A small image embedding model, trained from scratch.
Training: soap at rate 0.0041, 14000 steps.
Data: 48542 training examples, 36.9 epochs.
Rows from block 7, named by matrix and row number. Rows with one number belong to one neuron. Each number is 500 + 40 x the weight over its row's rms, rounded and kept within 0 to 999. All counts start at 0. Numbers have three digits each.
# gate: MLP gate (model.blocks.7.mlp.gate.weight, 768x192), inputs 0-95
# fc1: MLP up (model.blocks.7.mlp.fc1.weight, 768x192), inputs 0-95
# fc2: MLP down (model.blocks.7.mlp.fc2.weight, 192x768, transposed), outputs 0-95
gate.445:592569496428509483558463569524457527549508434495467502567456509539498493533488498495561511476503551497530493427551556437514482531468476485513424524503511495566580438526520456490506539536492485484540544464488473504457534522487520527477556420461479508485489478519569478489490510475430492491
fc1.445:452479460550552475537508460451454500447508480462470533491551489525477513545555466445474481536478486450531432549566487485400604509478506476490448412480557507540569533574537508496497502468455564497510556554558452460525501499535470577457490510459467544512532591507460475538450453461515511474
fc2.445:538583503517485517473483490549505499529503494488513475442508548525486451526508556484546509476599455444437487482504451528444485454466501486518546500452497508493554458484496451491566479475456424534514491465408586470525557567536470449474516508483506522410439522493545538511544428525534513519
gate.446:525519598501475498553505567520494517421510484450488473549519516568497529474528472499521528541593447507476552436493523575499534490475397430495454502504444472447533535511488486570498469490449491595599520547513494521508467487475485450493507457525551459510534543488443439501516530531465520571
fc1.446:543550484495509551545534493471462474453505553481522484552500421496555561515508498566512538521483461490500470508455478462523549460501458410520485474523432504505532538612547451549495486496460567518608497503438499503435473544535506468543526517517504457524499523495462450498458521571476476570
fc2.446:537494545428558471566477436547447432488541443492459524485435639480540503520436502466559500478422541463483570488536488520498539533469477519435492524546473431518453526525548506481411481498480525533509555479451534504516488508504431512468514516501436502445490582518460514465403422503484477427
gate.447:529503504475491542477428424550488508478482482513525607539489474445505515519508499490530527489502461585521573501478544544405508444499513483431589515397466403491509503501478493419526528530522525465459508436443476488504499563518514446502425466476480481516481490502523431478499482563515495451
fc1.447:451461521530554458548537553496533503509503524485469500503543476488497509375476407424414489524505519598486498461442525546452516523532531474443501511442579516513529558456493488507549473530485555518468547533582409568506506449512465461489429527487448529506561512524493506471489517499482451450
fc2.447:486451473505567496445476488487477465402513520475488459461500434543444527515511567520518520513548457424544552583497502532524508476455534449537587576495542556481429474546535503492544605550489481509463462529457552454506440446434474466556496490525446570523496490488554475444486555527451461561
gate.448:496459513526511528495533396417555502479548450522540503447467496477543388523539518560462553448508453516532536491509579479470559478483491491478531499448484520525489508492493477558507495499546521493448493545535533495537480498516509540498561528476472505510542540499483474552457563497482508492
fc1.448:600447435490509483508464477546501417514515457499487530495457523478497532539526450449468473527469452504503530482516483483549521522530430535448545416499463512555540571560465447522545507529608443538491483486538528577492477566538435499493525447545463527492509485444532498594474557526510549537
fc2.448:482420566421441568506479502497456440518565528536503492508535490470460453492552497471544608421541483477519516520492484444481554491533491509476474502525546472432446488458489530475493521469540455543469577555483502489460466472526555522460508483452473447449520461486443443496473497516446492538
gate.449:431530451509406492488446467463504472507494417472506503512576505524517540515514456425623448444437533510503462543519484515563479516513553489484510481484497492480576502531490460498575467501438489481536496573530498486559541584463485419464539500512522584550462491512484556506522536592526564548
fc1.449:476445520451609531459507529574505470593446538497466466418466481518486412509585502533417559574482500526436500462487436543500432479480417507556436517465495465525510481444530511537499498503512473473462537547460537559482451524466479525544505524520441560517492542466482475491479496477520505461
fc2.449:545496478489455517517465510506440557465447540389446461605546572493493512421490464519498428518562469479437513553519494494472490432488406588413567516461552446487512540529492477543471555520437525472537524463494558519484558478516470474506440455562499497458473517496537506407525524473516409447
gate.450:514468451537507532417458506449545503475501522579511501489493465526560547466517523488487424566464535465482453478547436540458461579511463567480556412497486524552516482486439422464493456476463499483554607493472437501498514427564519449472498490555550481566502511461484462499531511492505473493
fc1.450:483493492447564511519524572430435564492453506469523398480537503488512432537412557545506487493488470461492508504567555487498507436561556526487526468514469589472484499523432444456517481437593466486458481474504515482515480516468494496494494496543480565587489568494469586512471559530537475540
fc2.450:509510503558527467519547510512504499493584476405500530464471514613538528533512498506551496543616481458521485400480477502537482547469483473447493513479467508454520521429547452555533555469543551467517474445479500448558522468485485476538513485523513488520453533472461475531527565411560489489
gate.451:501461507427498416559531502516549441492478462485577480465516507553498441503551508459498452568496451480428509520520521531474499461501502544495572474525457489511470451482487504531477535489504479595528428531451537505425490469496477455550561458549514522465531439489505420503391474530475426497
fc1.451:474480519488465453503434504516532512478470446495577526503539473402470591477474421459490492554480484533523526465491507448497541418527566573506475459568506526509465545501474568472456472475534467482498425477533435495580504516443552474493575467508495491479574530479421521514485495440479505474
fc2.451:610536548488524498459458487598524491536504498488567462463511436495479501468550498584448438500459508524538463561477478520539517488504459469471473505540554460546504514498560538490571532465465462459520472568497490595543491408503554509445553481535422541506522528466564552510554536547491514526
gate.452:555499485535444483497491563567440518475497509473456457508460442510523501474458552494482504452460508542463498597614539491515491495513522556505561483430489488527504494465520534542505439551445512538463548501407417468528477527515504513465515505543500545404540516453431481446564446462577530484
fc1.452:498600458507479531520509496525497484498481498514516448494486493615480491541515518502545401526523539410495512529586490472502514436392483483551455522412492536520524482461501460568452445509456502515522480481421459501563505545516508497536521487466526490469511440498447500560500533487511498428
fc2.452:497454556508492465521531457490507520513423596510518579480520468536484559488489460466458498589561521528506482536543508487519504477471536430457494499412513479489524463521502539533547485494609536516631452476462432477490469494496477455463515495530527453512572520535506608487493570502580506541
gate.453:542612494509574413522493480476598488578513502480423406438509538483504588513445530529531554540544507503555485514566484500495463546490495474533524502513502486505495512511540481514467526577483465359446482498506463520565465537491480545531493536510562476500467495573500538525499563522526492490
fc1.453:539520456467485498490541579464512468447519461538502434508468486549562471447511489503430470531483455518535487530528496428471555490520500562546518495509495494480528541509511496502496556555467569506518580480577510534508524471534607527522456489478488500509466480617516468506507477501463549441
fc2.453:452507557484508582471501478532518463529440505434469525432468538500562529560562575518489523446536527468602538518545544515448570475508530507535488491459507503510515470528520516453508441528509491572568540530440493518453573469441498427595474519464499437524416492511604540438461441563547460545
gate.454:610417476470483551499420551565539462598467513468526498500437572532513528555474522535477459474521563513510512504502543549437494509502501505467544470500445620540451456503496473548512503481491478527537530464515471472526458487531537569562516497469498504482534529519548510522539491410492500522
fc1.454:589479530496530408428515553580503499482444498501492426528509510603508550472566496479521570471477560562489574608541508481451482532461514531456459511581573457538505486515504561489447434512574479546470553439507471492447460534456499514432516472520504537452533561467499508457435466460459521576
fc2.454:561488515500521489538544466509495494438481489511559414498448442495558465522569384456421469486459584479510543481464477465466540489548506483548500511538491506547470458505531522543446480512517478453527502486494494542633543506514480485444457478468466570488549446526448545473388488470483507504
gate.455:471516537493556539535475556501498521570490555424479496477489558430515474473519528535492493555513512620499515572471577566541525479577548526525415597482497533456520488486491497490474546449495528533507573494531476423519533534416480560483524508469518458556534541466489485495539485496527490581
fc1.455:457482490488551517481468496496533535541487507519535489511511522485435545485448457555463492466548422491497523523506451442498517475487492509501528452608533541522535548454493504494465415525554476516473447520469440545598604475517481488539494485457512513449431551493520538552533465498494470505
fc2.455:498426480549418457541588506452562430518535533527474494557503517460539450496539512487488442548518421473425499446526515504537437508505508451504465439541588424490472517498500442496453474534536440441458486529519465502472434476507569553516502463438453505451553539563499503568467539525477466484
gate.456:462537502454525467534473545501492523582526484498554470492517536472451520478484421513516546550527442466481477501473508462497442472528524548554513473550472490571451516565515448536441526506513520537445577498488515479548497432555492540570517534514459539530431483499496421528512501450478536472
fc1.456:465538538508542512515513539491492578496444530439548523570549535496568461528509515487503555510483461444408523487589583495564472488512541527499502477485492474521452563518463524526488553473485542488401501458522474467615481436507468577534522473488442507526478528475542509465546494501450518491
fc2.456:476469426601480500444554553504497433419482545511448463541522468475489504517521487562597484447451504498549486550562458576547583480478524605491462535394522524451532521514482478520471564442507483451504474496490495558528432488470529470584520494498459491438529505504484489465435486518512494464
gate.457:478452512511483511538512575535517503466504464477463511465492526511475454512556576517544506536485559473511448495518560460512515405519484558485572502488500505470520422499502509525556458448496517492517485510436528575495476467546473492514546472462545459584508504452494554455551547441527450422
fc1.457:502514463497532563446505446507466504508520520527489509518570467513540508529436515406473520488443486572476573474484513530453500547419496469502463560471525551552442531565434538409493519503531434445480505441467422527446461468453483548477465428533491548439572468532523494545504467590565438499
fc2.457:493494554489533532504530497479532499442541578544513471529558498447549521449563424504518506551464496494547540589476483540478462533466485507458516462505415502473514470473541507549482506566494566464492445452467521421497509468463531507482584576460503563531488542500454478535526463503518463475
gate.458:566517530510475501520437542532549535568494498511518477520458519476518537546520560498542490520548445491524479492570486532536590472528523468495466495432479550509535565500436541577558471458522571542569484568508525510561530488484520538538504529477495476603516468516499480530456506529526564525
fc1.458:528441560485496545526531480569560534534469410601485493486520530455515498446546504478494485437444486527535507565507471464506542469512475486541561455453526614548575497455501475523497458492484579511499423489495510517511521510535536421488414580462455526558527470501455519515502451514547496469
fc2.458:481496502493567450514416494474468519533482551560458520503497530462512485504512536504465472515557517530484501479473488560523512481530479369472472551561539455528603538483445465538544590551484490428516548565499523412500458521453517507422437529465512540489512505446546453465500500506443494515
gate.459:509530520490521497501418481559533466473490545479480459450547499547558566442518497512531554542508483467467578544491428496520464504468538488453523517451493472543495511449504470480402413548447463528522496496469473442533486552554479475483607523525501590511468586440486450534529496513491518474
fc1.459:525465504530492514548539534444458462515414506473517473508517600580524484485436545445500496572564546426483504442450526536483509550485444511514522492559461578454504469471503478510441483514552483439518482516485468517452490480522523505468485567475493461519466496452500483544451494526547447572
fc2.459:513513509455503459503489505512549514517547469527517490499418473570541447508453496469470595414537386516539555537535518563460488582487441511488498461537550482542530490523447463495472504529607511496536492450546496479514431504496508551449461565492510552561470512525492504515571519573441535533
gate.460:494468512449507519513507493499478469487518430459490463498448498488577502450525590488517478472470428527485491462571475550504460491466525510457469488543530484469540508538414520551444507497564485510560445500508460498511521520467429556584547466416540533540500465478437496524443491535457564472
fc1.460:452481495510486462503511504525556538419457486616457463426535517424473546515526419523456483544535408463552555511492479480433484556495510480505472427452464505483532502503567519517485496555532497541553456502503524462433506506504464521402552485558496540486483593511487481532545465474461479482
fc2.460:456498492478440483502488505505480516530470523545437476482467504506461511503420505484418510442527527520523505515463450566462467500590550568513483545453474466440545529541521484471522490433530458528458542458511478440493503498486519488477478461571496493506506514555476441475495512483575488497
gate.461:584531579480533531535494507517538530482503467460540528527503481461479546464497508493487512478540508480540556430462408448457564521449511484426512545457552496588561469512457466497473487567482484525595398522493502455505521513388501512546505486497518523422432530539537479509429504538521502510
fc1.461:520458558530441454499496496453512414440442562473447491506530524515452573485541534495415490480463455521497433542510483546575445461465461523505514428428424516476513534540522552523518433534487539446422552469545503460484485550588529513516445526482473485544539502470512496471571505469468408476
fc2.461:449448454513542420500516449517400567398509496497450530514512504466511547499418496534456493486494474542528472516480505507479520479487504475418452546464569561445538542451487509526562508426523459504545527493523510495540475480506508555544537487420493515475537583498504439476554571503516543489
gate.462:543517523443442454563431524583444522508427531530425470494514566514491511431497466516498495505497436429510496484546541408452514444530527452454575471551552500552468436390512433463468579506508554501503536521494542525473520429434458461539501583499518511466549495522522487429519482517541518483
fc1.462:541560495518496537489488502442541460446561493543525529446529470438481547481512484585440542513507510573528473559452474457539515474468514473518470546410543519510505556537504515432396522508456470560460516456567496534441539579485552492466526503530512531519516490467479449483518512483515455535
fc2.462:474497519526548465468514484529411462474468462541482528461452529544501547567470585531515468504497563445511456502514551472447516469490457514503464455477513461487495499514557492585430557551491536504503576455509462572465539445515547511497450586485517476500417497543493510551541452466505442498
gate.463:424497480473469505542524518533495532540485569560498464498529561456549468495477469501551504489468472577468425466559447527418428485473518446579487529475471541514431479408536480510522496499545572458469539481501513512446450544519548535433558527564490445531513546496521486537534473531457547456
fc1.463:571560508437501431538551491567479511513446536540418466541440452537499458508532453593499503541448394522541558482497527527511571486540496473540510438531532560481556505483399527556528480515463490506514511480492472516448488516539442475469505507552436453527533532522506514561541515514478574587
fc2.463:455519452455459510498439568499479435435482496478436531481513480452516542520537473557576487486503475544505467491542546572561440512489551488528551533489522415514533542520449477428502491555538465455470479488505578519527496523438514522532518514436525545506475510489572538463555461536519427475
gate.464:486498483553446442550495502528527559530491498533521461479464523531496497498529565508455534506467520508573459462514489534481427491496578472498499568560534475506504478508424468479473517518472544537460481509499590527595586489468500469461497494416444435551543461503496484442455557557498543523
fc1.464:518488485549461540482528497570394496455552510536548410518526505472485535554454484588563488487540500522526532556510550441453459505469509501507516517536490528493497530489434533515502609564509505453503511557592475472514582431481477535469540522510381514488590472513420377522461492484452527499
fc2.464:516576549523454452575510498514509504554488503562432437487539441486457494439526511501507438442477508489490512571496482488459548578514567535516535415520469527422544481494493434500485583519543507512521536509530532495512524540494535537423568565443456490489514506488525509488482551530507488506
gate.465:419556497462501461511454454513518554541458513557510537522541510502426542525454474509477462471510476544545508517550494455472561499525489513544503423520544563457463492527453528432503513507496578433465436478466446448506500485533508536488438447462515504455464475533409503417493583476485440450
fc1.465:489442524534432540483459468513434462463544520528484518468468455492490550490523514459495558490455499521488458511528489543504486448468537493525499517414554472458501474455518463517580460508467470585560484496487569527442528447519556542566502519533509489392537551533548565584490448533495513459
fc2.465:528506424464429455558389531516479519565500496551482492436430533478514491467525503549547479507513569467486541502481497531510504531482514488478524495536488416511481452543517558513436502547459515485507486440531505472482402517462438516508520572499503545474572415553461495465552562583454505446
gate.466:531576514475544470507480560582521533486470503533579469534469495515467532432454532544553507461467510548539545483457516427498536508483499517440487432505456546542516495481509476433519559477494528450512506518447529459472550503518470450457530522482490563515476515518480547500391491520408492391
fc1.466:499522444473459470581471466550521529444541484502514454480432488518534462385432479496517438508533552516575453556476516443472591513490519563468518508506533452524516570512486486471473505537535457459545478603547434492521472498531442511463481541499495551491408474463404474535541528573493453452
fc2.466:498519494508522576545480463532432468533528541477493503479509495489510522502408409526448542433505486471595445477569509542501494523487533447543489521479512498473538536468561496534472581543448477481508456493525535503519525507447501500524522465499524506520456544583570490551484461462457531468
gate.467:508571524483491506559575518476513459536528502510458535534476510510480456538489449462513540492578496478485566469513547541478475464463455532511538445454543499524382515416504497549541488488476557467468456517539486534522518471445491473522583514467518467532538509553497499423482441504431495546
fc1.467:488547532477541470498591526469443454465533431526449557510476478428536486554514493485429572518502546518491546505476499516450498516523505577496443506502506464513481521474473504452455514530472461497538489465445449489543480487502485453455419473548463484512523449556534489436494497398515508495
fc2.467:458516454550570488522440539476463483543504504509533461496467512545547401527513507592524511514472556490498529550462448476513437447506428579504462479481521454468518549465462488533505543573499567431585513514514511481567471507496459552513513405530493487497497579543493412519478518522501566423
gate.468:536458460506553474535446398524484526568498442474491518503485476480477489452544476519490565449444493529539531476519468569487498562542570446464485448558525498474546504481467483550564486429527445538479382461525487454459494488447508505513520530469538523500453464510503478450497513593550471565
fc1.468:512499562597540494479473550489455531502451548478444501453533583512565419552422516536459501511577460481509475472451453491568516490467459536456514507506468471526436462495516537477450463589473484493497499455440554506509502446483534485538515484544431461404478556465486489516501567564470470549
fc2.468:417527587576527513537480512417466486562578491469481519422534489551501459479493468422514508510535455532495502503501466514464555549554498526507489505540569475479575556507519477491471502514466511549507526456454480535425516512469480488423468419450501449463567568457507485422504556474484459426
gate.469:472443489527528486469522463517518492470529450550472507554505454520483492521489548474462453515549458472511479477492497529446446511469485530541524549510518414579489490490463448474512479490541489575518523565465531496484417565553483485558507558504566574514486568548512472472559481567474556521
fc1.469:467464482539515466533483519468567461447522499423509482457506495480512461572501518473465463433460526505475513455486447479476477527461498478501512465564435472507456515542513469496438482529489410459527575515458480518462482556467540519447511487476498464497488526527474540576522546537560449463
fc2.469:482501542492525530488483453487491441501496473518484533514536553481425489474417532460525565531496486481552508511455521462498440477487477483464464562472534506525554538579497531531479500527479551489539523494442459503481506473504524466502506572454539501432578534532523449466470440545504478596
gate.470:535558467522510528435459530525522437478514460540497520490502535485486525544432474476469472564400518462510522512451456460445488511531500551379486541469532503513511511460561504503546410572464469513503489543509524531473466460455509486500523521505549456551523565590503518551476561432570466445
fc1.470:518555457519513495433478548480516491555538513525455483536504471415467510477498476528545546567501510394457553517504481563513538416514479455452530526496496545485491550483568516508526475539454435541484507530494438528519514495476482575519499500515555471521513586468526525520511502517459594449
fc2.470:511543526457498500524405568424485518529421493544485473425385493442524461553506522537493452516481514518495502501543518543493477527486535477441582520522401508398484488476573513456537426482531508513547504489487531539538512557479484503507489590496511500515473575548499507579482471486488499528
gate.471:503491510472546491536506509471525472506466454525484583480449561433479534497451483489435426490523499522534517560415530533526562496464482428534484485514432557486458552493450470531473585457547434561553537510491535530423479505470471508497494531520480469519511497539546427507564504470515589450
fc1.471:534491430538534462422546522496504551463493514507482500545424496454537494500431457477498485445493510493562598529446517545543498501446507477489442528529425492521402512506476475518517506472491479524488442536490477522447485449493481534469554541449506526481503497584519576505492570487531490528
fc2.471:543479468529510547516495516458501515441473473441517404466467521515512543503511596543579504473416531477481554487528435539470489509473493523508464439553433540508523528505525557449479532545513499541488434497504560525574539437521561486565486509509496513382518490497516492484599540587528421552
gate.472:494479533510460501457551442487553535457467511435551467521529509494480534564455483432456456519536499565530507488516445530469456446554521540471504563487508546523514546524517521548587467429575533502490515459462515539422522544577493358535477466513525507420414545444533513502437449499471589483
fc1.472:464469572494534471490524430469524561512478439508508495476521506556452536571489445478421509443515427440498510598529509452523482451510483489507499388503555440573547506491469514418504532524471532551519532511474522496555469574543549470514539566594502501487424552573517507495540514541520553493
fc2.472:549512523508504539453494515490465476484522522508536459480482465480549468479534474572544465522406445453487483485558553490479482582564443511486478518530501519507521528448417478531530504518485469485561564496462526516542524452495521459486463572456473483412476501524538504538506500463443472508
gate.473:446543474450489442496494485501464542490494554392481533517535428491563502535447450523444495517568508463443501501528558425494532551530524492503470488476474556459514541521453463486481504488469540476470451523449486456556504486473427518502509563442567462537499547525486533485445517462530516414
fc1.473:558569508518507487463491442519510496473449505430537542519469511445493451413489477459512414441385497536512528514500393542568452454478503486493497506569451498481587472451483548477479516504538507550474514523444589452482556459517536444519519471505450412521536525468474570511551464464481531492
fc2.473:504556452511479457498447470583499440534508465507505543536505482521509465445575508477486531506467515555500544470511516497469451511483482459541473430510513489494469553563487513454487514441480487464518478479461467406551503552527483575499472506474481461523464510543532516452550529437410506476
gate.474:538461465489528557449528501474409522501575515498456494544521489541485500481458522506440473478438475524470549491464474558460448446548523520478552480482445509486506448496516414453515489421498502430515457439457429480524487481469566523493541451560442478478524463544516484476450500533523460513
fc1.474:375467522462471581479546486576516537431514495548434519527520502462506475471459501538515464474524449521588508487484508447446461563541511484432450512493491539513520463585430477477498427492467487479563470596542527525447478474479518468554526503538538428391463464504475504494490469514440551557
fc2.474:490543496396477551498540499498603494506494446523507510502497441464482496571507496531579530450485542524455550539442555434565534524489443472524596499489504525548508500492490497518491456493465537441472511546507516493508511511490459478524527539519452477478536468478513475508502512497486417540
gate.475:531410488484593515487484492530494550462506545484506409495514584522461534496483439493512477503469520539565468446530475496581503558485539500495410522463483511535533486482553511539573505439452488485386514516470541535503505472492537512517465512504514564475586482525566551511557502514462571565
fc1.475:562451497477506502485462497554502558495494511484503412557476505536402480525525504456483448559509551566539447513466490530484504479478583485485492443552487556556491511498576524423557528531451544480508509498488565447505498444565521479501453482531531510479532470564566451495434523509524498598
fc2.475:514494506478560534500546536517525567512519524508497444468511501494594510448503478524524479486407467471472503469490481601463537456526475516471517471486472565533522506509569575438522476525482482541470573545439530443535469534530534524508531500545449527536429529505441461541540527537574487503
gate.476:541510525511504481498473497549436520518474542482494476543550452500433459463546535460560541520530535504520582442528436479516542367501452538522558548493538473443475533575442473442529527451515497493508470487506531517494401528450534494508553504472500558508545459537473480470510550497556448527
fc1.476:583502441472513411525547532407487557474524550498498604481536519545473481479466508514477498513470501554527488526503541518466511438485458531510531483604449492437497446504479490446487509469426412519524545560492580515464481443500574491557515488408462506436524527504481460491531475541511478447
fc2.476:523473478560508484470455527524519488488527524420564543484585502518443568476518506545424512526543457537448481540485422458418427537393531524443547528473484495492521452526477441474467447509428480530556506440509509413463465513522491491503491488443506455518513531487531500514491480522552605495
gate.477:516495528488525557519535581550431546464488432554417498488578512541459441486550521503548462464464480540466430555476509446506566427487474460596489476527451545480534582533463406534521474465473498500539544497489492498514580534496475503502557485506509514491449490523543458522475559439443493457
fc1.477:522472469552522498497473478524492471573527450509515467489489496507603516612477467480450590521548514445552508482493546548479500470490542531482482479490509512544488443542508492549574557565465464502580537486538484568502548497530506429525472451570547464539440600551524527557531407486484483399
fc2.477:531417564592466542552504486522452462463550497424489531417495540510484517511529579520492557474536494500471498601436490535584515507491469448564553502498465451460493524428567493490534520505537432473497485473419553514511539489501479458521507503495567501444452443520467527475571508483555520506
gate.478:496493463531431477554469628567512515528451543517504533457541500492483466559517539537484534383503514487579517455462524489416436599542499507453506517543465528488520481495558447517559584515517515546465523468490505486483496512450559560474498443560499502493439459442533503438567493456499512515
fc1.478:519517459529434476525551530519526458535426514543496514474484522567569540484467459401455562484500542546405489506555457579496514509489512554494450442519512539510529525539384464511498534470455535509450533444476518486517408566540528490578512475569529504481509553439489545484565430505563474464
fc2.478:487498444476531509519481529563429491539478510491528495485477525439560448540467510507562442506488495506525564498389495524551507517527476497518491533570477459499508446501477476435501453519514485483422501449544480476478513437525445529437500493505423582451485525456478545497458518572521538544
gate.479:467493560486503469563494520406578531486478466486499457472613521603498559525424494497449509530503503475502517469499443524417560432533502511462433487532439487504511502540441465493521473525493528448505463505526523496437484486500450525534419500548426553538502553506458512524493488499464568485
fc1.479:455425528525520546581519455400514506461572496516561446462486543511443550508489500567470477574514529498509482482437537524484464524522505546429463493477537509556539503514534402467520525485440469553519467473494505502455466397488461460466529515497480522500529557519512539515592465470533487546
fc2.479:516447475512482460498506606494512461533511563444539478470449512454582509531558547491556511479508460428562446517539473476477518515514517500554536470514483501564495478536473504534530452463539520553513540480532557550454493498590482532502506469436554491526526505453494479480507490494527466543
gate.480:508518413578537532521486466540472494535526452524604500503395498523533493478506506512545528527553574518503487481537496457502508509511432433478530517535525455436506483451436541513422473491518464472506564517437486495527462512485529476550510571522475509565547531429529542423441469554566534532
fc1.480:476385537487492477491520524457496565542520531516537438501479444507493470535521504488477505523541488503578484503449459544545586525559384492564523470531565505508490479471579470423573463523556479502496521450479511496467476518570474441456473552520484529494557474471526484381448610474473481457
fc2.480:488495510467469504497436447541437501540465474485546529516499547479430565523490462507418567495480470524521525514510439518580503525530495516610565484605491531459526510522527495449460499422474542510539512532523517513503491460469526541495543595479486546506523479521544519541463600508508522491
gate.481:484556457573514449551526501532503541569436486479457527423528417505552454450518563526441499497481476469486559480492508475450543512532487490519498511597448432554520514584611483515450548497494451497420480517488502568470532519529562502470486536562519477487512504482463531509544482466520481523
fc1.481:450523516435479445491414432473442543416479492560515539471488528490542442594437495510479470528522588560472464517499558543511438530543488461517464391538566622494453509449489549484462512480448451495532523520495512498469430492541497493498486466502431515584472530521500508550485533492494555470
fc2.481:487584525510503506516482484544494488503541475485519489455456559490508493439601475458458473513556492527512551513442591532525546437521509447476542432447475537601539546527428468477487491508466477590518441461463480538525448498525514464476577486402504465490440513589497426507509522512447508456
gate.482:470501531529567503472493475506415570537458529569530454470507474487512402512542535499487499529410569479463462533540481489483455477465481473540487541454587427501469479540498471534498434495454445549517435546471427559538483468496458490457534501569528497490442516486484561484444507487640517464
fc1.482:451583536496483523496495504599512469491478534486496486481495449520494484525429428491485471502433464533546500515471568541395470492478522554531503517542497443476476548552532439503538550543523503573436504510417529504545525487520464519509526526474393463491521553481519495486498471515409507568
fc2.482:515553554526508515500484516495460523483566511545532497524466501491515469446406533473528458549465518465475569528480466432483501471498455473500487499525448476403490515434458506491508549530516495463455508476506537547503404508481524503469481520401570514452599467521561575539508471537547547489
gate.483:460504434454447511530582448558547500557509502537445514474571502440471491539488567459492461497462538455502508487520437470490589555419513469486558456505493516525503460541522454588448593398415462414516410541471530493526492477539488448504503514503468443503548490494490525560482473500519524511
fc1.483:555527513470497499525505534497491467428520550481544507590498492511473554497542463555535515544489453561505511493499526452548476468544438528477446543540466507495498511497448520487464539521507515518431553459497474492544588499507539507511490569477530531480498548488490519514561526521456447407
fc2.483:530481506560420514563492430464455494457454550488463554497477564511470549510467444530464458534555468498512536499463486545471524479548507521514499493485510507532429504473531577481391523452465560452545488489466435491484508486555470440537459477489530521502421500496509552488510473480502477568
gate.484:479466449542519535530524502461452522438533505496480448446576490482503466487487512477466456586513550494549460490390474543476498524517474517505460520412503459564493577469558453541466569497458487435556467518557477469460449461488542486490509478459502526475517483510547449516514541463519485532
fc1.484:470468573503458513502496511478536554514513487537536479415516479552482517529523488548506526473548491488563463521561557496481480490513502465515531535479469493534583474568473520488538487469524535515495528518426516534469499510545510504497385456509482439463477504522462564520558440457539528564
fc2.484:537495480521463524507513508483558417563508565506498490515547551438455484575490458495493546482524502450519484545556568501462434579496476440493548472530452512531497435513526413533512495480432492428506519506528519452548494435528517585425545493549512534486568484471495476525461467451520492435
gate.485:499513517476502534552541504551443539481543526497488527517498465521503568482527496445506512498559482508491461473519492568480492458503506539462522517535467466564494467493468459401487507532510590496465524464479559487517540468502521494498472511520550459526536493541547487498549474502453579524
fc1.485:527521574482490455518517464499532519525535498443540565484458491489551568442494521477563508515458511509463467557504477549451445512523446488466545528468548527474531548411417519551511538497581548510516525453573494485474444537554497497540536467528427506515487537517552573528461574541488418510
fc2.485:532507534448498515464450452478463465570466518454471520422473535516518430491477497486479508549462394490525505575600472493464503443442571500529534448505546521456493512505506542464509501470409584542506481529497488553519501504472516492535538542451435500481512619557488451512475500476453480505
gate.486:506513518552543441537535387472531513518510552506526555534492414518527624517551590464544517487521501493531482487470489541486477506535476548535482511534428457486485456415572576418531483472447423475503554511474465478495426505472487483433520456570548456500454477495502469504501539513507501538
fc1.486:499515469458434510507459459522517547531499499484443533500485587530461535424464487518532421499501559453451510437455469468455510539433522452503563525460521559531597445498540491509460541514518533521434502473585493473490542491461552499550525542495516497428483517525462500461460447497492473506
fc2.486:490570540547525559578524452522475483544517513484483526540542591458433504434458513528520507535486501452403551514483440524517505502595536503457513511575505560514508469519480487501532601432585442493561535497565543449415570590563521515606531565476495540490450543462565536512462455488494475514
gate.487:450519481473544523479476460543513499450524530477551513427476497605546505499502484499563452466531498495481508509495513507476527486478554451468470530524458512562478523511423448514491438535504530509498552576425492511471520494471458522517464581499520564525523467373461491530469533437454550442
fc1.487:502465549581449516486518549481481532514541477505496527455545490514492560513495477514452520506527491499513507579463382545518525390520441419532535514508462497491568502561523558538534464553545463453509527499555562518581453406491473542502506478549521522526523537561457455515525544494527529457
fc2.487:519427486479489546489535445522459476530517471505504469516473456467499448521492543494566524514429448523463533592459488557463489499578530578491474514542490545464463583404544460571475500534553544460506455532517388478476520495529499485491534494554472461528484490519450538476428508508503418529
gate.488:506537543492474483544513499483533517541514514476446525577561493446497501518474422572551503512556556533496554560507526455562481452448487456479440504532498509526479450495469495500532490447472521477442464452456514474478453532569582537559504489474491454476512565505469511465487466448498493459
fc1.488:423459498486438547499554538521452502479520439572493435514520521436547419476535489473483476512484444495527440534576465441505515443517569452511536466482492479457500509508538485596508521543472421520536524545572488433513493525431534495484495469484461479518521477527519564506475556518516515506
fc2.488:489496516420482590481533493504480567541564494467571495521517542446528454467550436534453513495457472480581471499561478404488450424514558519509507515540512438503516505545591495503555490562582496482416462507459446481456502456485482567448544562486482456487401518466467501540542463486498588531
gate.489:495423463457511573550517453519508492486492499584504532509451440493466474562526544603421422496493553556521471515579513537441411524426487494488489551516466554457551448499427556506509531512524561416505472528541531482537555481459554520482527397463496510510513462494566485521511483481484450523
fc1.489:501503514432480435446560508527498520500525509522491500486499590438528483569526463480534517521521469557505466484448446475476517450502562472548588530449518447492408521550503541534540513566474453521515535504476488463429500449495503530546451475570514460528543491479478529513433523497481451453
fc2.489:493523461536488422463544481496527477519576547546468475483508406460468485470559463530432536464446481453503570462527515524456529543500506493462460485480535461458539480511520494501556499453515470522568428489467464532539475436604486482535487502527513522505531523516498451507519620439468453535